A small self-supervised image encoder, trained from scratch: arch convnext, trained on photos of plants and fungi (iNaturalist).
Rows from block 2, named by matrix and row number. Rows with one number belong to one neuron. Each number is 200 + 20 x the weight over the matrix's rms, rounded and kept within 0 to 999. All counts start at 0.
# fc1: MLP up (model.blocks.2.mlp.fc1.weight, 640x320), inputs 214-319
# fc2: MLP down (model.blocks.2.mlp.fc2.weight, 320x640, transposed), outputs 214-319
fc1.97,185,200,216,191,195,205,208,214,185,193,189,232,174,190,216,214,210,216,191,255,249,185,213,188,194,200,168,185,169,183,220,204,189,195,186,246,212,197,227,209,198,203,210,192,173,192,168,213,174,193,192,223,202,203,157,220,196,209,218,190,193,223,186,198,160,191,234,205,223,226,216,202,200,208,194,194,183,201,155,196,201,219,198,192,211,173,199,207,218,240,192,211,175,191,204,189,196,234,191,195,196,192,176,229,206,218
fc2.97,191,221,225,180,181,210,180,211,204,203,206,179,217,197,183,200,239,205,185,186,147,200,208,200,201,163,191,254,187,195,211,204,199,145,214,213,179,201,200,208,205,197,211,190,202,210,168,217,187,200,233,194,224,181,202,227,187,166,170,171,210,213,197,217,185,229,186,207,232,207,205,194,214,193,200,191,220,226,182,196,212,222,220,214,201,220,181,200,179,196,172,183,183,171,205,199,214,200,172,226,226,231,226,177,201,190
fc1.98,220,188,204,221,236,202,160,180,230,218,233,236,201,197,194,201,228,178,207,174,154,227,183,186,180,205,206,223,224,213,200,206,190,261,188,193,189,197,194,198,187,241,191,192,194,188,181,206,202,199,162,211,193,189,223,205,250,197,189,195,195,195,191,192,212,217,182,184,200,240,203,162,234,181,193,190,230,280,187,259,204,194,204,205,184,187,212,200,212,178,215,200,167,211,192,193,221,197,216,238,186,212,218,200,189,205
fc2.98,204,177,203,206,153,205,225,221,205,197,256,199,216,200,180,180,235,183,187,213,208,247,188,227,191,220,209,210,222,197,190,220,226,211,228,164,214,234,211,191,190,204,194,208,186,197,163,205,183,201,210,214,192,189,194,175,187,226,198,213,201,227,232,182,227,197,190,228,187,172,202,182,178,201,220,175,221,162,197,211,198,208,190,193,163,259,201,198,194,214,202,170,164,186,214,155,191,240,194,181,235,223,174,229,165,182
fc1.99,194,195,200,225,199,205,202,202,211,200,183,210,200,196,201,217,198,226,183,197,213,211,202,177,178,184,211,200,187,199,200,175,209,208,209,236,204,220,190,197,193,197,203,186,210,182,198,208,190,212,194,188,159,221,198,191,206,181,202,199,190,200,193,212,181,192,215,207,213,212,172,191,198,208,197,188,200,201,197,215,206,216,193,203,185,188,195,198,199,200,230,197,192,199,213,226,206,216,194,180,205,213,207,216,199,195
fc2.99,178,204,197,198,190,208,217,204,209,208,211,192,207,224,180,216,226,207,196,237,192,197,189,181,177,200,197,182,196,204,191,191,186,178,199,204,192,200,193,179,201,217,166,213,211,200,228,195,203,196,203,183,196,211,210,232,199,197,200,179,222,189,194,196,218,177,189,177,202,200,211,187,185,191,201,184,197,193,178,232,193,200,197,190,206,186,206,169,211,203,190,202,193,191,207,211,200,177,185,197,206,199,218,180,207,216
fc1.100,174,237,200,232,224,206,150,208,194,212,179,147,182,156,191,216,193,211,222,223,230,193,228,196,194,200,200,216,213,261,212,211,217,241,193,175,215,182,179,191,219,205,178,198,210,204,189,194,200,216,258,210,201,199,183,221,187,189,214,204,241,201,201,202,192,208,226,208,185,231,202,147,223,226,189,214,209,232,197,168,203,247,198,279,189,221,208,253,206,198,200,168,164,194,192,210,192,197,147,163,181,200,167,255,179,226
fc2.100,193,253,192,214,171,184,220,178,186,178,184,217,165,209,200,215,231,208,209,190,175,201,203,208,207,199,189,192,208,241,231,205,199,257,187,224,210,229,191,218,192,211,195,230,169,207,191,170,212,183,162,164,207,193,162,197,206,149,210,185,204,201,205,165,189,199,199,217,224,197,215,256,177,219,216,192,184,167,205,203,215,214,185,155,210,185,194,217,218,194,214,210,161,207,194,217,188,184,189,214,230,209,218,164,224,191
fc1.101,187,170,188,229,198,199,256,179,165,191,181,179,219,257,197,197,193,211,194,204,212,234,197,225,206,161,192,143,212,106,217,197,206,176,240,194,216,186,161,188,220,208,159,226,173,205,167,224,220,143,270,192,198,184,174,179,204,208,214,190,283,200,209,201,185,201,187,220,239,205,206,212,171,215,190,211,149,148,185,200,192,275,200,201,188,222,205,224,201,196,186,176,196,218,183,212,176,182,176,193,203,221,199,201,223,164
fc2.101,131,162,171,206,185,178,218,266,188,228,140,221,240,227,184,196,178,197,208,244,185,183,195,192,178,242,190,227,179,136,209,235,201,172,214,196,215,210,205,204,221,244,215,176,226,215,231,208,165,232,164,207,212,205,210,198,182,197,216,220,288,157,219,184,206,216,190,198,181,199,217,190,177,197,245,230,193,214,171,218,207,269,241,210,207,174,221,179,173,207,214,168,193,184,197,202,195,192,215,233,231,206,248,213,200,222
fc1.102,186,168,190,219,224,236,236,182,159,206,222,167,243,215,213,234,204,216,220,168,194,234,199,156,190,163,208,184,210,229,206,178,246,221,172,159,199,227,203,205,202,256,212,196,202,195,210,214,239,163,291,199,177,208,257,181,138,200,195,206,194,188,194,220,231,161,213,166,200,207,236,217,135,206,208,195,198,203,212,207,195,231,205,216,187,196,190,189,175,176,197,178,191,218,215,182,201,187,204,170,218,207,187,193,193,217
fc2.102,188,226,163,177,183,196,212,190,175,215,177,202,232,205,206,255,209,203,241,204,204,181,208,227,193,189,179,189,254,197,177,151,182,221,175,218,205,219,189,235,212,214,169,210,196,193,222,203,225,229,131,176,208,206,221,235,197,239,222,202,201,214,205,227,186,244,175,231,200,216,222,199,252,225,221,189,217,186,198,246,201,209,214,230,215,201,166,142,202,213,215,215,197,163,230,210,162,193,171,200,200,150,223,210,194,190
fc1.103,200,189,212,199,213,198,206,204,185,185,220,199,205,214,199,197,209,194,213,180,219,202,188,193,175,206,201,175,178,215,201,204,199,197,203,192,178,202,202,202,215,192,185,210,191,166,188,186,215,197,197,219,212,199,190,181,215,194,204,202,197,215,195,199,203,215,216,227,219,196,203,192,209,210,216,211,211,199,206,219,192,206,197,189,188,206,228,199,196,221,192,193,187,200,197,194,213,222,181,210,205,184,194,183,201,195
fc2.103,204,193,197,178,198,229,217,195,199,192,182,220,199,200,214,188,194,201,206,209,180,196,182,211,194,219,222,197,187,198,218,211,185,211,200,208,196,197,195,202,202,177,200,179,177,197,198,196,199,210,177,207,214,195,195,199,201,193,173,213,190,222,185,216,213,197,212,197,201,198,196,213,196,191,193,182,196,221,204,193,192,208,205,220,218,197,185,184,184,200,219,208,192,187,208,207,217,208,199,202,201,189,185,189,196,215
fc1.104,204,210,211,227,175,245,200,199,167,190,182,191,220,224,181,184,227,205,205,190,189,207,205,224,188,191,170,226,218,228,204,226,182,207,220,199,201,193,204,183,192,217,180,207,195,195,220,182,224,208,198,182,181,218,220,185,201,191,213,227,212,208,186,196,188,239,164,224,191,179,199,210,226,191,166,214,210,172,202,203,189,208,174,200,213,190,204,225,219,179,223,206,202,190,215,222,179,198,183,190,207,174,226,189,219,203
fc2.104,202,206,175,199,198,227,209,214,182,218,202,237,223,181,206,209,236,196,183,188,190,205,196,170,205,232,206,201,203,196,209,212,206,190,187,200,199,218,216,230,209,198,206,205,224,189,207,195,180,171,214,202,186,203,190,237,176,193,212,164,194,233,184,173,177,156,192,192,223,241,203,179,205,239,220,185,203,213,196,195,195,198,210,168,185,193,191,231,201,219,199,233,193,242,222,196,210,201,184,195,206,204,190,201,199,192
fc1.105,206,140,211,203,223,191,240,183,200,189,208,173,208,198,234,167,160,201,199,228,221,199,198,164,206,204,176,174,190,188,218,184,194,195,213,207,192,189,203,195,202,217,205,136,213,181,213,191,241,225,215,184,197,206,225,183,167,179,209,194,279,189,193,165,198,190,210,184,188,194,170,198,183,188,199,192,189,205,200,200,181,235,184,222,215,218,184,199,182,213,212,181,218,213,202,222,160,227,193,210,191,194,216,250,229,200
fc2.105,202,185,192,196,184,188,164,198,227,180,204,195,212,197,207,174,213,225,194,156,195,239,193,215,217,191,186,197,230,180,209,206,206,190,197,237,196,212,213,213,186,242,212,244,186,198,205,185,245,158,176,179,207,183,180,195,237,204,214,214,220,207,199,162,194,196,221,210,195,205,191,195,181,189,228,218,203,203,204,177,190,229,168,180,197,164,199,188,241,213,211,198,211,172,198,183,233,204,216,180,199,216,182,163,240,172
fc1.106,173,192,249,225,192,187,169,184,284,205,142,230,227,195,225,219,193,219,225,194,207,213,212,208,200,265,188,247,182,214,200,209,148,145,203,214,196,183,211,188,220,201,217,250,182,199,144,214,223,136,180,208,188,194,140,198,220,243,205,198,155,195,203,206,193,223,217,189,203,173,191,198,158,214,200,189,191,171,134,194,221,262,189,242,186,202,204,151,181,193,201,229,145,178,220,217,255,269,210,175,221,252,196,229,200,179
fc2.106,178,187,183,216,198,179,216,200,234,196,160,209,203,203,166,219,186,192,199,174,187,183,203,189,195,123,206,181,173,183,203,210,233,187,227,198,205,180,202,206,265,204,207,165,200,197,140,168,199,245,222,187,208,197,187,219,193,188,190,204,200,190,207,196,189,192,189,206,197,204,183,189,214,213,179,189,181,206,201,184,172,232,196,191,150,198,175,198,192,212,200,169,192,200,186,196,165,163,188,186,207,176,201,187,193,256
fc1.107,247,208,168,213,208,212,244,198,208,205,210,165,163,153,195,185,180,200,175,200,219,207,210,193,214,208,208,188,208,177,214,187,207,196,195,210,190,157,193,203,200,169,198,202,219,190,195,206,189,193,185,189,195,196,159,167,193,189,271,186,191,174,198,206,204,208,206,193,196,218,167,182,226,232,204,202,191,239,220,206,202,177,204,199,191,179,201,238,215,210,190,184,222,142,172,184,182,195,216,209,206,224,225,206,194,231
fc2.107,179,195,200,214,200,184,207,185,220,182,166,189,214,179,180,186,211,206,202,223,190,243,194,191,177,176,179,204,209,194,201,191,177,196,193,206,196,195,192,202,153,211,183,188,177,217,215,169,195,188,189,212,183,192,170,190,189,191,176,208,226,210,193,171,212,184,231,195,205,184,176,195,167,187,205,170,196,148,211,174,214,168,207,178,172,172,193,235,194,218,166,208,216,239,199,189,208,223,198,171,192,226,195,193,211,183
fc1.108,180,189,199,192,228,283,210,206,224,196,198,234,190,205,218,179,206,206,193,184,213,228,190,199,188,166,186,236,184,215,210,196,184,206,132,167,187,209,201,186,181,192,194,160,199,214,216,140,223,223,193,213,202,201,209,232,219,211,227,210,208,222,217,196,185,216,203,181,222,188,172,207,204,191,194,215,222,181,184,211,211,231,189,185,193,184,193,206,195,191,188,221,203,179,188,217,175,172,181,198,218,202,265,192,208,197
fc2.108,160,218,198,177,196,196,204,199,209,202,159,210,225,186,210,172,221,199,204,181,191,161,184,209,183,239,201,183,193,213,193,183,188,210,240,225,228,211,188,167,201,175,204,250,176,219,207,203,216,186,225,199,202,203,230,216,189,189,157,205,210,197,194,217,171,189,207,169,211,245,204,174,165,211,201,209,208,180,191,209,203,208,203,251,213,223,202,202,204,201,209,216,191,202,183,211,241,235,187,224,197,191,153,193,217,196
fc1.110,206,213,206,213,167,179,201,163,174,203,181,162,163,138,185,196,195,199,222,207,187,246,189,202,215,189,169,175,175,176,187,200,189,175,193,219,193,224,185,162,195,200,221,241,212,200,185,241,228,185,199,202,221,169,221,174,182,197,196,227,200,191,185,200,168,190,196,195,196,187,189,184,201,193,182,189,227,210,203,171,214,200,198,224,181,203,190,201,169,211,225,190,218,196,206,224,196,155,180,149,229,237,188,195,222,193
fc2.110,167,208,224,198,185,176,200,198,167,167,205,185,236,168,196,200,183,201,199,194,207,227,224,195,184,206,189,203,193,218,199,190,222,175,218,214,206,203,191,199,151,177,188,155,197,202,229,217,221,179,222,209,208,196,187,265,169,188,219,194,199,220,211,210,201,211,184,164,219,201,228,213,223,214,215,182,213,243,201,190,192,199,203,162,197,206,202,182,181,186,184,220,198,181,188,193,178,181,184,198,178,208,200,195,210,196
fc1.111,181,148,202,219,194,223,199,228,199,213,179,171,180,212,189,180,223,186,222,213,201,200,187,214,179,196,208,181,189,179,263,223,195,180,186,209,221,203,263,215,239,171,218,207,202,203,196,177,212,165,217,189,205,219,198,192,180,191,180,216,231,201,192,198,234,211,180,181,179,132,196,168,175,211,176,216,219,169,179,233,231,179,205,194,190,239,207,224,186,233,231,168,162,280,214,228,169,188,285,198,156,195,202,201,186,192
fc2.111,187,168,212,225,170,214,182,210,231,205,173,228,241,210,167,230,227,198,211,203,211,212,186,207,193,238,183,186,214,179,228,192,215,190,214,206,199,166,192,186,227,197,200,173,225,171,184,222,230,192,208,200,214,214,194,184,217,194,208,222,222,253,174,192,201,217,220,203,176,220,145,196,186,191,250,206,194,200,182,186,214,267,203,191,180,156,167,210,199,228,199,201,156,193,210,197,245,199,190,198,173,158,170,171,185,185
fc1.112,223,214,216,234,192,220,156,188,197,197,260,207,187,219,206,187,162,191,203,213,167,224,178,192,214,193,203,184,211,207,215,198,164,164,149,203,211,191,186,190,223,211,179,229,227,234,213,233,198,205,174,192,203,190,212,201,233,212,211,208,214,215,193,223,209,215,212,203,215,182,241,195,184,218,192,201,201,202,196,234,196,200,194,185,174,201,194,190,208,197,173,201,213,196,205,187,193,202,165,249,216,204,236,225,190,173
fc2.112,248,215,196,205,197,236,178,203,204,223,204,199,196,152,182,191,154,223,206,182,249,172,225,197,205,177,199,221,183,222,211,208,222,173,218,215,207,196,185,198,233,196,214,188,143,201,202,179,195,203,185,193,211,189,206,163,210,205,216,229,222,167,207,209,163,229,153,193,179,205,199,210,204,209,176,165,202,222,200,232,202,219,170,209,213,185,219,230,227,184,171,208,202,202,220,243,195,192,194,211,228,213,188,156,190,207
fc1.113,234,238,205,214,187,187,199,183,154,186,167,210,210,235,221,185,180,196,234,223,201,215,207,195,185,184,188,184,216,257,209,220,217,220,189,216,179,213,186,215,207,208,220,184,193,174,187,195,216,213,234,194,204,187,212,164,258,221,274,205,196,179,208,224,185,224,206,194,195,220,183,170,130,155,206,197,170,263,174,257,203,200,226,211,206,201,216,170,170,212,272,233,185,207,191,203,217,172,232,209,191,184,199,177,208,292
fc2.113,212,233,213,187,189,187,216,198,208,225,210,204,188,231,215,184,187,199,221,191,203,212,206,209,202,190,212,202,219,208,212,228,194,245,225,212,207,170,211,222,242,209,164,199,211,186,185,166,225,196,194,175,197,196,186,173,216,210,145,182,200,213,235,201,179,187,206,223,210,198,201,216,217,224,214,206,142,125,212,229,193,201,212,207,182,186,202,168,208,208,200,219,188,215,191,190,221,216,234,217,185,178,197,215,207,173
fc1.114,205,197,196,204,210,240,215,214,203,195,190,182,199,203,211,178,209,162,184,203,207,190,175,196,207,196,205,212,197,207,217,190,226,184,215,198,171,208,204,194,201,184,209,185,205,171,185,217,209,198,201,187,188,172,188,212,190,212,223,191,180,203,210,226,194,205,200,207,186,204,219,195,193,224,193,176,208,207,199,206,211,226,205,196,162,211,241,220,188,225,205,199,184,195,203,211,207,198,196,201,177,192,173,205,205,179
fc2.114,199,194,200,181,195,224,189,193,205,180,207,212,172,197,197,174,209,179,214,212,197,194,169,226,242,208,191,187,209,200,187,183,210,191,183,196,197,202,182,183,181,187,197,225,189,212,187,209,188,173,178,194,186,202,228,190,175,200,152,236,204,202,200,195,195,193,215,190,210,211,217,218,197,174,220,163,206,208,196,207,199,207,184,226,184,194,189,223,194,212,174,175,185,172,227,188,208,199,202,197,164,206,238,180,191,224
fc1.115,201,156,211,213,186,204,201,230,201,220,196,182,201,211,187,189,210,193,189,201,174,186,211,191,190,213,207,219,171,234,153,203,197,180,201,208,226,247,224,202,246,227,184,201,220,184,193,188,198,200,222,228,196,195,242,207,182,175,226,208,197,221,203,221,188,210,219,266,175,211,166,203,184,199,220,210,205,212,199,179,212,164,204,206,190,189,220,186,193,212,225,161,224,220,240,208,200,190,187,206,226,261,176,156,219,199
fc2.115,174,194,179,197,232,186,230,215,215,204,218,182,215,187,191,165,218,176,190,176,215,191,220,167,195,181,199,184,212,210,166,185,188,175,202,175,215,162,197,220,201,174,208,200,212,197,215,214,193,207,181,198,204,194,216,181,196,190,147,212,183,196,230,218,184,209,176,200,207,210,178,199,226,195,221,210,231,214,183,238,228,191,203,181,213,191,215,179,210,209,174,222,207,179,222,180,212,204,165,182,190,206,245,237,211,209
fc1.116,181,205,183,202,203,200,190,218,227,179,193,224,192,205,182,212,172,212,162,193,193,216,198,189,196,206,214,203,214,221,200,198,205,201,200,187,182,183,193,177,218,185,205,165,175,188,196,208,210,211,179,221,210,198,196,200,188,184,189,229,198,196,183,213,197,205,197,186,223,228,208,188,183,208,194,203,223,211,215,207,196,191,226,187,192,209,203,164,204,194,185,210,245,206,205,199,235,227,192,195,192,204,202,200,188,212
fc2.116,181,195,195,198,209,197,210,198,230,201,192,198,206,205,201,203,214,210,176,207,217,203,200,203,206,175,203,211,212,221,206,203,215,195,198,201,196,238,173,185,201,199,196,226,209,205,211,195,200,181,207,212,201,186,196,215,202,201,207,204,209,162,182,194,176,160,207,188,204,165,194,190,217,212,191,184,220,199,207,196,211,162,212,197,212,201,196,168,209,225,229,185,224,203,206,201,175,207,199,208,190,225,188,217,191,213
fc1.117,189,230,189,205,185,168,161,239,212,199,197,167,189,169,202,231,165,205,260,217,184,225,210,185,206,142,206,213,245,205,209,174,179,264,191,210,182,206,174,229,225,233,181,161,250,197,147,198,186,175,211,186,197,195,190,190,199,166,186,179,221,208,294,206,185,222,176,223,182,239,214,222,161,144,185,224,236,201,239,200,211,242,232,190,209,217,199,219,211,187,181,203,217,214,255,185,200,169,214,196,211,219,160,152,184,218
fc2.117,210,222,192,215,211,193,228,166,227,219,199,229,170,203,177,196,158,193,236,154,185,177,183,175,208,207,213,189,244,186,228,179,226,202,254,200,215,203,192,215,183,190,198,198,172,203,148,209,203,226,210,238,195,202,180,195,200,210,154,214,208,205,201,192,182,195,195,170,167,178,202,182,206,212,200,179,230,191,219,209,173,229,183,159,196,177,183,215,220,192,221,182,206,157,149,223,229,217,242,193,219,177,218,244,209,223
fc1.119,215,208,182,228,209,179,205,198,229,213,221,227,198,187,221,199,172,180,191,215,228,217,224,193,224,205,198,248,177,215,184,230,216,200,210,186,205,207,220,183,188,211,173,195,201,213,192,185,218,219,201,186,166,173,213,229,224,160,195,185,196,203,179,194,227,207,174,188,192,207,211,210,205,235,208,224,170,177,210,179,199,219,178,206,185,197,196,199,196,190,198,189,190,209,160,184,193,216,201,203,168,222,198,197,206,224
fc2.119,181,178,143,205,202,215,215,182,186,221,242,214,186,212,184,205,228,202,189,225,221,193,206,164,214,195,179,147,189,196,196,238,162,182,172,170,231,182,215,217,243,206,220,254,239,202,184,182,185,207,198,186,155,174,176,196,187,207,198,221,194,192,249,195,216,210,205,191,227,201,185,192,178,194,191,201,179,201,164,202,219,224,195,157,220,189,194,190,205,212,182,202,185,211,243,178,180,205,183,200,205,218,211,185,167,187
fc1.120,199,225,158,226,239,194,275,181,212,192,243,191,195,196,207,210,203,187,227,172,192,185,219,160,165,225,190,207,230,209,174,188,198,177,261,216,221,208,186,204,255,232,207,192,204,203,185,212,199,204,186,184,174,206,184,199,286,188,197,190,157,221,206,205,237,169,215,191,178,177,234,229,190,182,171,196,198,195,194,206,231,165,222,189,207,220,211,197,218,212,202,179,198,190,181,191,244,231,197,241,221,218,190,176,213,213
fc2.120,213,249,207,203,199,199,178,189,215,164,163,195,190,179,196,209,228,203,207,194,170,194,222,256,176,158,168,205,222,213,190,179,184,207,198,196,203,232,220,189,209,220,189,171,182,209,210,198,224,203,199,175,186,201,177,201,189,190,235,183,188,224,209,210,195,245,195,217,213,201,214,171,212,186,262,220,230,220,181,238,225,172,185,205,215,205,192,157,140,195,241,189,197,226,223,203,178,171,193,185,160,187,164,225,223,192
fc1.121,202,250,195,223,199,210,200,198,187,193,214,193,135,216,228,180,180,193,209,210,186,239,220,175,182,212,197,222,245,222,179,199,181,196,196,177,203,222,199,103,206,239,237,186,171,183,197,212,216,173,211,201,194,211,242,246,241,210,194,193,251,207,165,178,243,200,197,201,156,223,196,221,183,182,183,174,210,138,220,107,211,211,194,187,184,163,216,221,211,209,205,184,207,201,168,170,193,214,280,207,213,234,247,197,193,196
fc2.121,241,219,196,215,233,223,232,194,169,181,193,202,234,195,208,171,173,206,193,182,213,159,193,233,185,210,189,222,207,246,230,200,165,197,184,178,197,180,197,175,194,246,209,197,196,228,240,203,223,179,212,223,209,189,223,163,156,250,221,199,206,243,201,184,207,194,163,209,217,183,200,172,197,208,244,200,218,250,203,133,151,213,137,220,220,191,188,177,185,206,200,216,199,202,222,205,197,205,172,191,162,221,193,169,199,207
fc1.122,195,216,182,195,189,185,215,200,194,207,163,187,206,212,207,209,206,179,188,239,192,196,190,232,203,218,145,190,190,193,188,207,194,202,225,188,232,179,219,168,223,211,193,170,182,229,222,207,203,208,209,182,242,231,201,193,235,182,217,196,202,192,198,194,216,205,173,204,215,210,206,225,194,184,187,198,189,182,203,231,208,173,199,195,194,214,153,240,182,219,204,184,198,200,208,198,202,210,180,184,201,184,208,198,203,207
fc2.122,200,167,175,257,207,214,194,206,164,200,212,195,211,184,218,199,201,196,178,174,198,199,201,175,211,199,200,203,203,192,198,189,205,214,174,207,205,213,167,215,208,193,218,209,222,178,181,163,182,184,187,199,213,224,201,175,152,226,200,187,206,187,219,178,196,216,212,226,216,177,207,181,220,219,192,209,184,195,196,234,211,179,179,184,190,217,173,259,204,220,211,210,191,237,190,220,199,205,238,194,177,200,211,202,199,184
fc1.123,214,212,202,235,208,222,192,209,221,206,210,200,190,207,213,203,207,209,181,203,190,201,196,203,208,219,180,185,195,184,205,191,205,208,188,203,217,213,203,213,199,177,152,187,219,209,202,146,187,205,172,197,184,177,197,159,204,209,219,176,229,218,198,203,175,184,214,198,228,229,171,184,183,200,220,200,184,224,177,198,208,194,179,213,197,178,193,219,217,184,189,207,196,222,186,206,207,196,202,223,181,196,202,214,211,206
fc2.123,186,220,194,219,222,205,215,203,194,210,196,174,212,201,189,201,239,221,191,204,202,213,172,211,196,200,168,198,204,144,219,218,177,222,199,234,213,193,221,213,214,192,184,215,182,196,196,217,201,238,193,195,200,220,162,188,208,179,204,225,230,198,225,201,248,194,215,140,204,199,242,206,210,226,197,182,207,202,184,170,224,222,237,188,196,199,198,208,220,204,225,200,188,232,219,203,211,182,203,201,207,201,211,235,195,203
fc1.124,185,199,215,220,197,173,177,177,157,206,187,204,209,197,192,213,212,194,173,206,187,227,180,183,210,212,188,200,183,222,205,203,201,176,162,179,196,209,195,189,220,207,198,183,223,179,207,198,172,234,208,207,187,191,185,192,186,221,223,190,220,237,170,184,213,186,177,188,210,214,242,208,171,220,209,172,245,183,205,172,188,216,195,231,213,202,189,210,195,224,200,203,183,195,199,173,170,216,192,202,216,206,190,221,218,226
fc2.124,211,208,214,221,197,188,224,194,220,184,171,230,209,198,194,159,200,185,225,182,213,179,159,211,209,162,196,198,193,244,176,182,224,164,206,216,223,198,220,180,234,204,199,205,158,198,219,186,195,172,164,186,187,202,194,247,251,192,196,181,209,205,217,193,190,233,208,180,185,209,191,177,189,195,192,180,224,225,196,184,216,205,190,188,216,152,214,186,182,204,205,193,193,202,223,186,191,178,202,206,176,229,172,196,232,150
fc1.125,218,201,221,198,250,203,208,198,198,198,206,186,179,171,182,199,210,196,203,199,218,187,182,163,167,199,198,178,182,206,210,212,228,180,194,220,218,202,216,201,202,198,214,218,191,181,182,204,235,176,212,195,176,194,210,183,193,194,194,218,226,212,231,176,212,211,205,231,184,199,167,187,205,182,190,242,202,194,193,201,176,206,200,180,187,220,216,162,212,157,196,200,189,195,232,193,215,195,195,190,207,193,202,206,191,200
fc2.125,218,210,245,185,168,216,177,202,199,183,215,241,226,207,227,216,230,187,199,180,198,189,201,205,193,197,208,184,189,195,220,214,199,182,149,181,219,151,203,215,204,184,198,202,207,195,211,221,202,198,218,217,202,201,174,230,216,177,209,188,192,204,182,193,195,189,174,150,245,199,203,250,209,223,209,196,191,214,138,171,221,208,223,194,190,160,224,158,179,205,208,174,200,194,200,210,216,177,234,195,214,214,201,217,184,173
fc1.126,221,193,215,201,223,186,180,204,200,196,192,167,197,216,212,191,195,218,187,201,197,184,196,193,210,195,205,209,227,215,207,187,221,181,194,206,191,205,188,195,203,237,204,193,178,191,214,217,203,188,192,226,213,194,166,188,202,208,201,165,188,222,200,216,229,181,229,210,202,175,222,210,192,198,220,215,205,226,205,208,200,196,196,192,226,218,215,233,203,193,184,179,201,208,202,212,206,182,219,227,168,214,187,193,199,195
fc2.126,201,194,225,183,165,207,204,166,194,196,209,196,189,180,178,188,202,213,216,225,212,175,195,157,204,187,193,216,194,233,209,224,149,184,201,199,201,192,194,181,183,215,212,204,195,226,194,206,190,196,198,212,203,196,190,214,229,205,209,206,214,213,192,197,197,220,208,163,201,230,193,203,187,209,212,164,201,207,203,196,200,222,212,201,210,198,189,193,189,220,222,218,183,202,206,176,183,180,182,166,173,215,193,204,186,224
fc1.127,175,216,175,225,191,202,230,213,186,208,187,237,214,212,215,184,206,171,220,176,197,185,207,202,204,219,188,250,195,200,190,209,243,164,153,201,200,208,199,177,175,213,211,179,179,201,169,203,198,196,257,203,189,194,212,190,192,214,169,221,163,200,199,171,193,201,205,181,197,209,207,189,179,180,187,216,226,210,181,191,211,212,205,191,192,208,179,224,200,199,233,196,163,187,224,207,166,195,227,259,206,173,187,160,189,216
fc2.127,184,244,171,197,196,214,171,193,200,193,196,181,143,229,187,165,191,212,233,222,213,217,185,174,184,174,196,188,188,208,188,205,201,169,196,195,202,220,178,152,157,228,208,207,188,189,177,194,204,213,158,188,213,196,255,191,201,198,208,204,180,192,195,176,195,181,198,253,223,226,206,179,226,205,231,216,204,204,199,175,225,228,213,237,214,203,175,220,219,230,190,212,187,199,192,215,226,195,207,202,227,195,214,211,186,191
fc1.128,183,189,181,219,210,196,202,209,180,207,209,182,197,182,194,238,205,195,208,214,178,188,207,191,220,198,202,189,197,195,219,218,222,204,193,202,224,191,204,184,187,170,194,206,203,191,196,172,197,209,175,200,201,213,203,184,207,199,197,180,215,209,217,195,208,202,198,204,198,182,203,191,213,204,211,148,222,201,190,187,213,205,208,201,209,201,207,200,199,200,202,205,221,197,205,196,209,205,201,220,201,183,204,194,198,208
fc2.128,201,179,169,191,185,191,182,186,214,204,196,244,198,191,182,200,196,189,229,192,191,192,200,200,224,201,174,200,183,203,197,204,193,192,178,203,182,208,204,187,211,193,217,198,187,205,194,215,207,201,209,193,189,185,217,205,216,204,195,206,226,202,189,212,206,192,236,192,190,226,205,225,178,195,206,184,207,207,185,225,200,202,211,206,201,204,203,194,220,174,199,210,207,197,205,200,205,185,201,180,180,180,186,203,209,197
fc1.129,150,210,167,224,201,204,202,202,170,202,220,199,180,194,192,199,195,191,213,190,224,214,195,187,190,165,220,206,221,191,217,202,198,200,165,182,188,192,201,192,199,189,202,185,218,179,231,208,190,210,208,219,175,197,200,202,184,220,183,195,200,207,200,192,148,187,213,211,208,185,177,219,244,186,202,205,210,202,197,193,229,223,208,200,185,192,205,215,201,195,176,205,201,202,188,195,192,216,197,196,216,165,186,172,197,205
fc2.129,182,206,166,204,206,194,219,200,178,194,176,224,186,150,235,176,211,213,211,155,200,210,212,212,176,231,208,216,186,183,192,238,188,228,223,205,174,199,199,202,200,190,243,211,185,197,229,173,191,185,189,186,184,219,196,229,183,212,219,132,201,210,223,207,223,208,194,219,196,213,219,202,148,199,191,222,248,190,208,189,183,242,209,214,223,198,177,212,190,162,189,189,208,196,196,212,183,222,221,200,165,212,206,201,175,178
fc1.130,192,199,208,201,204,185,197,203,217,218,198,177,195,199,206,173,206,208,207,224,224,203,216,199,184,207,212,197,204,209,177,201,192,199,183,191,195,169,184,192,180,172,219,216,198,172,191,256,228,202,196,198,186,204,210,205,200,178,173,182,210,208,205,191,187,210,195,199,211,189,181,185,218,206,190,213,219,202,213,188,191,215,212,188,207,176,194,165,182,182,224,225,217,193,192,214,202,166,204,213,204,178,209,206,229,205
fc2.130,197,193,199,214,199,179,213,199,200,209,208,187,173,224,205,185,187,220,195,199,186,214,202,176,192,208,217,179,206,182,184,196,192,219,228,179,194,229,188,188,190,185,200,200,219,201,191,195,204,186,237,205,220,222,221,193,190,211,195,188,195,198,220,202,205,215,178,202,190,199,193,196,200,183,210,168,206,222,208,196,185,221,201,199,179,176,189,186,200,201,184,168,214,196,207,216,181,195,211,210,202,197,206,204,192,184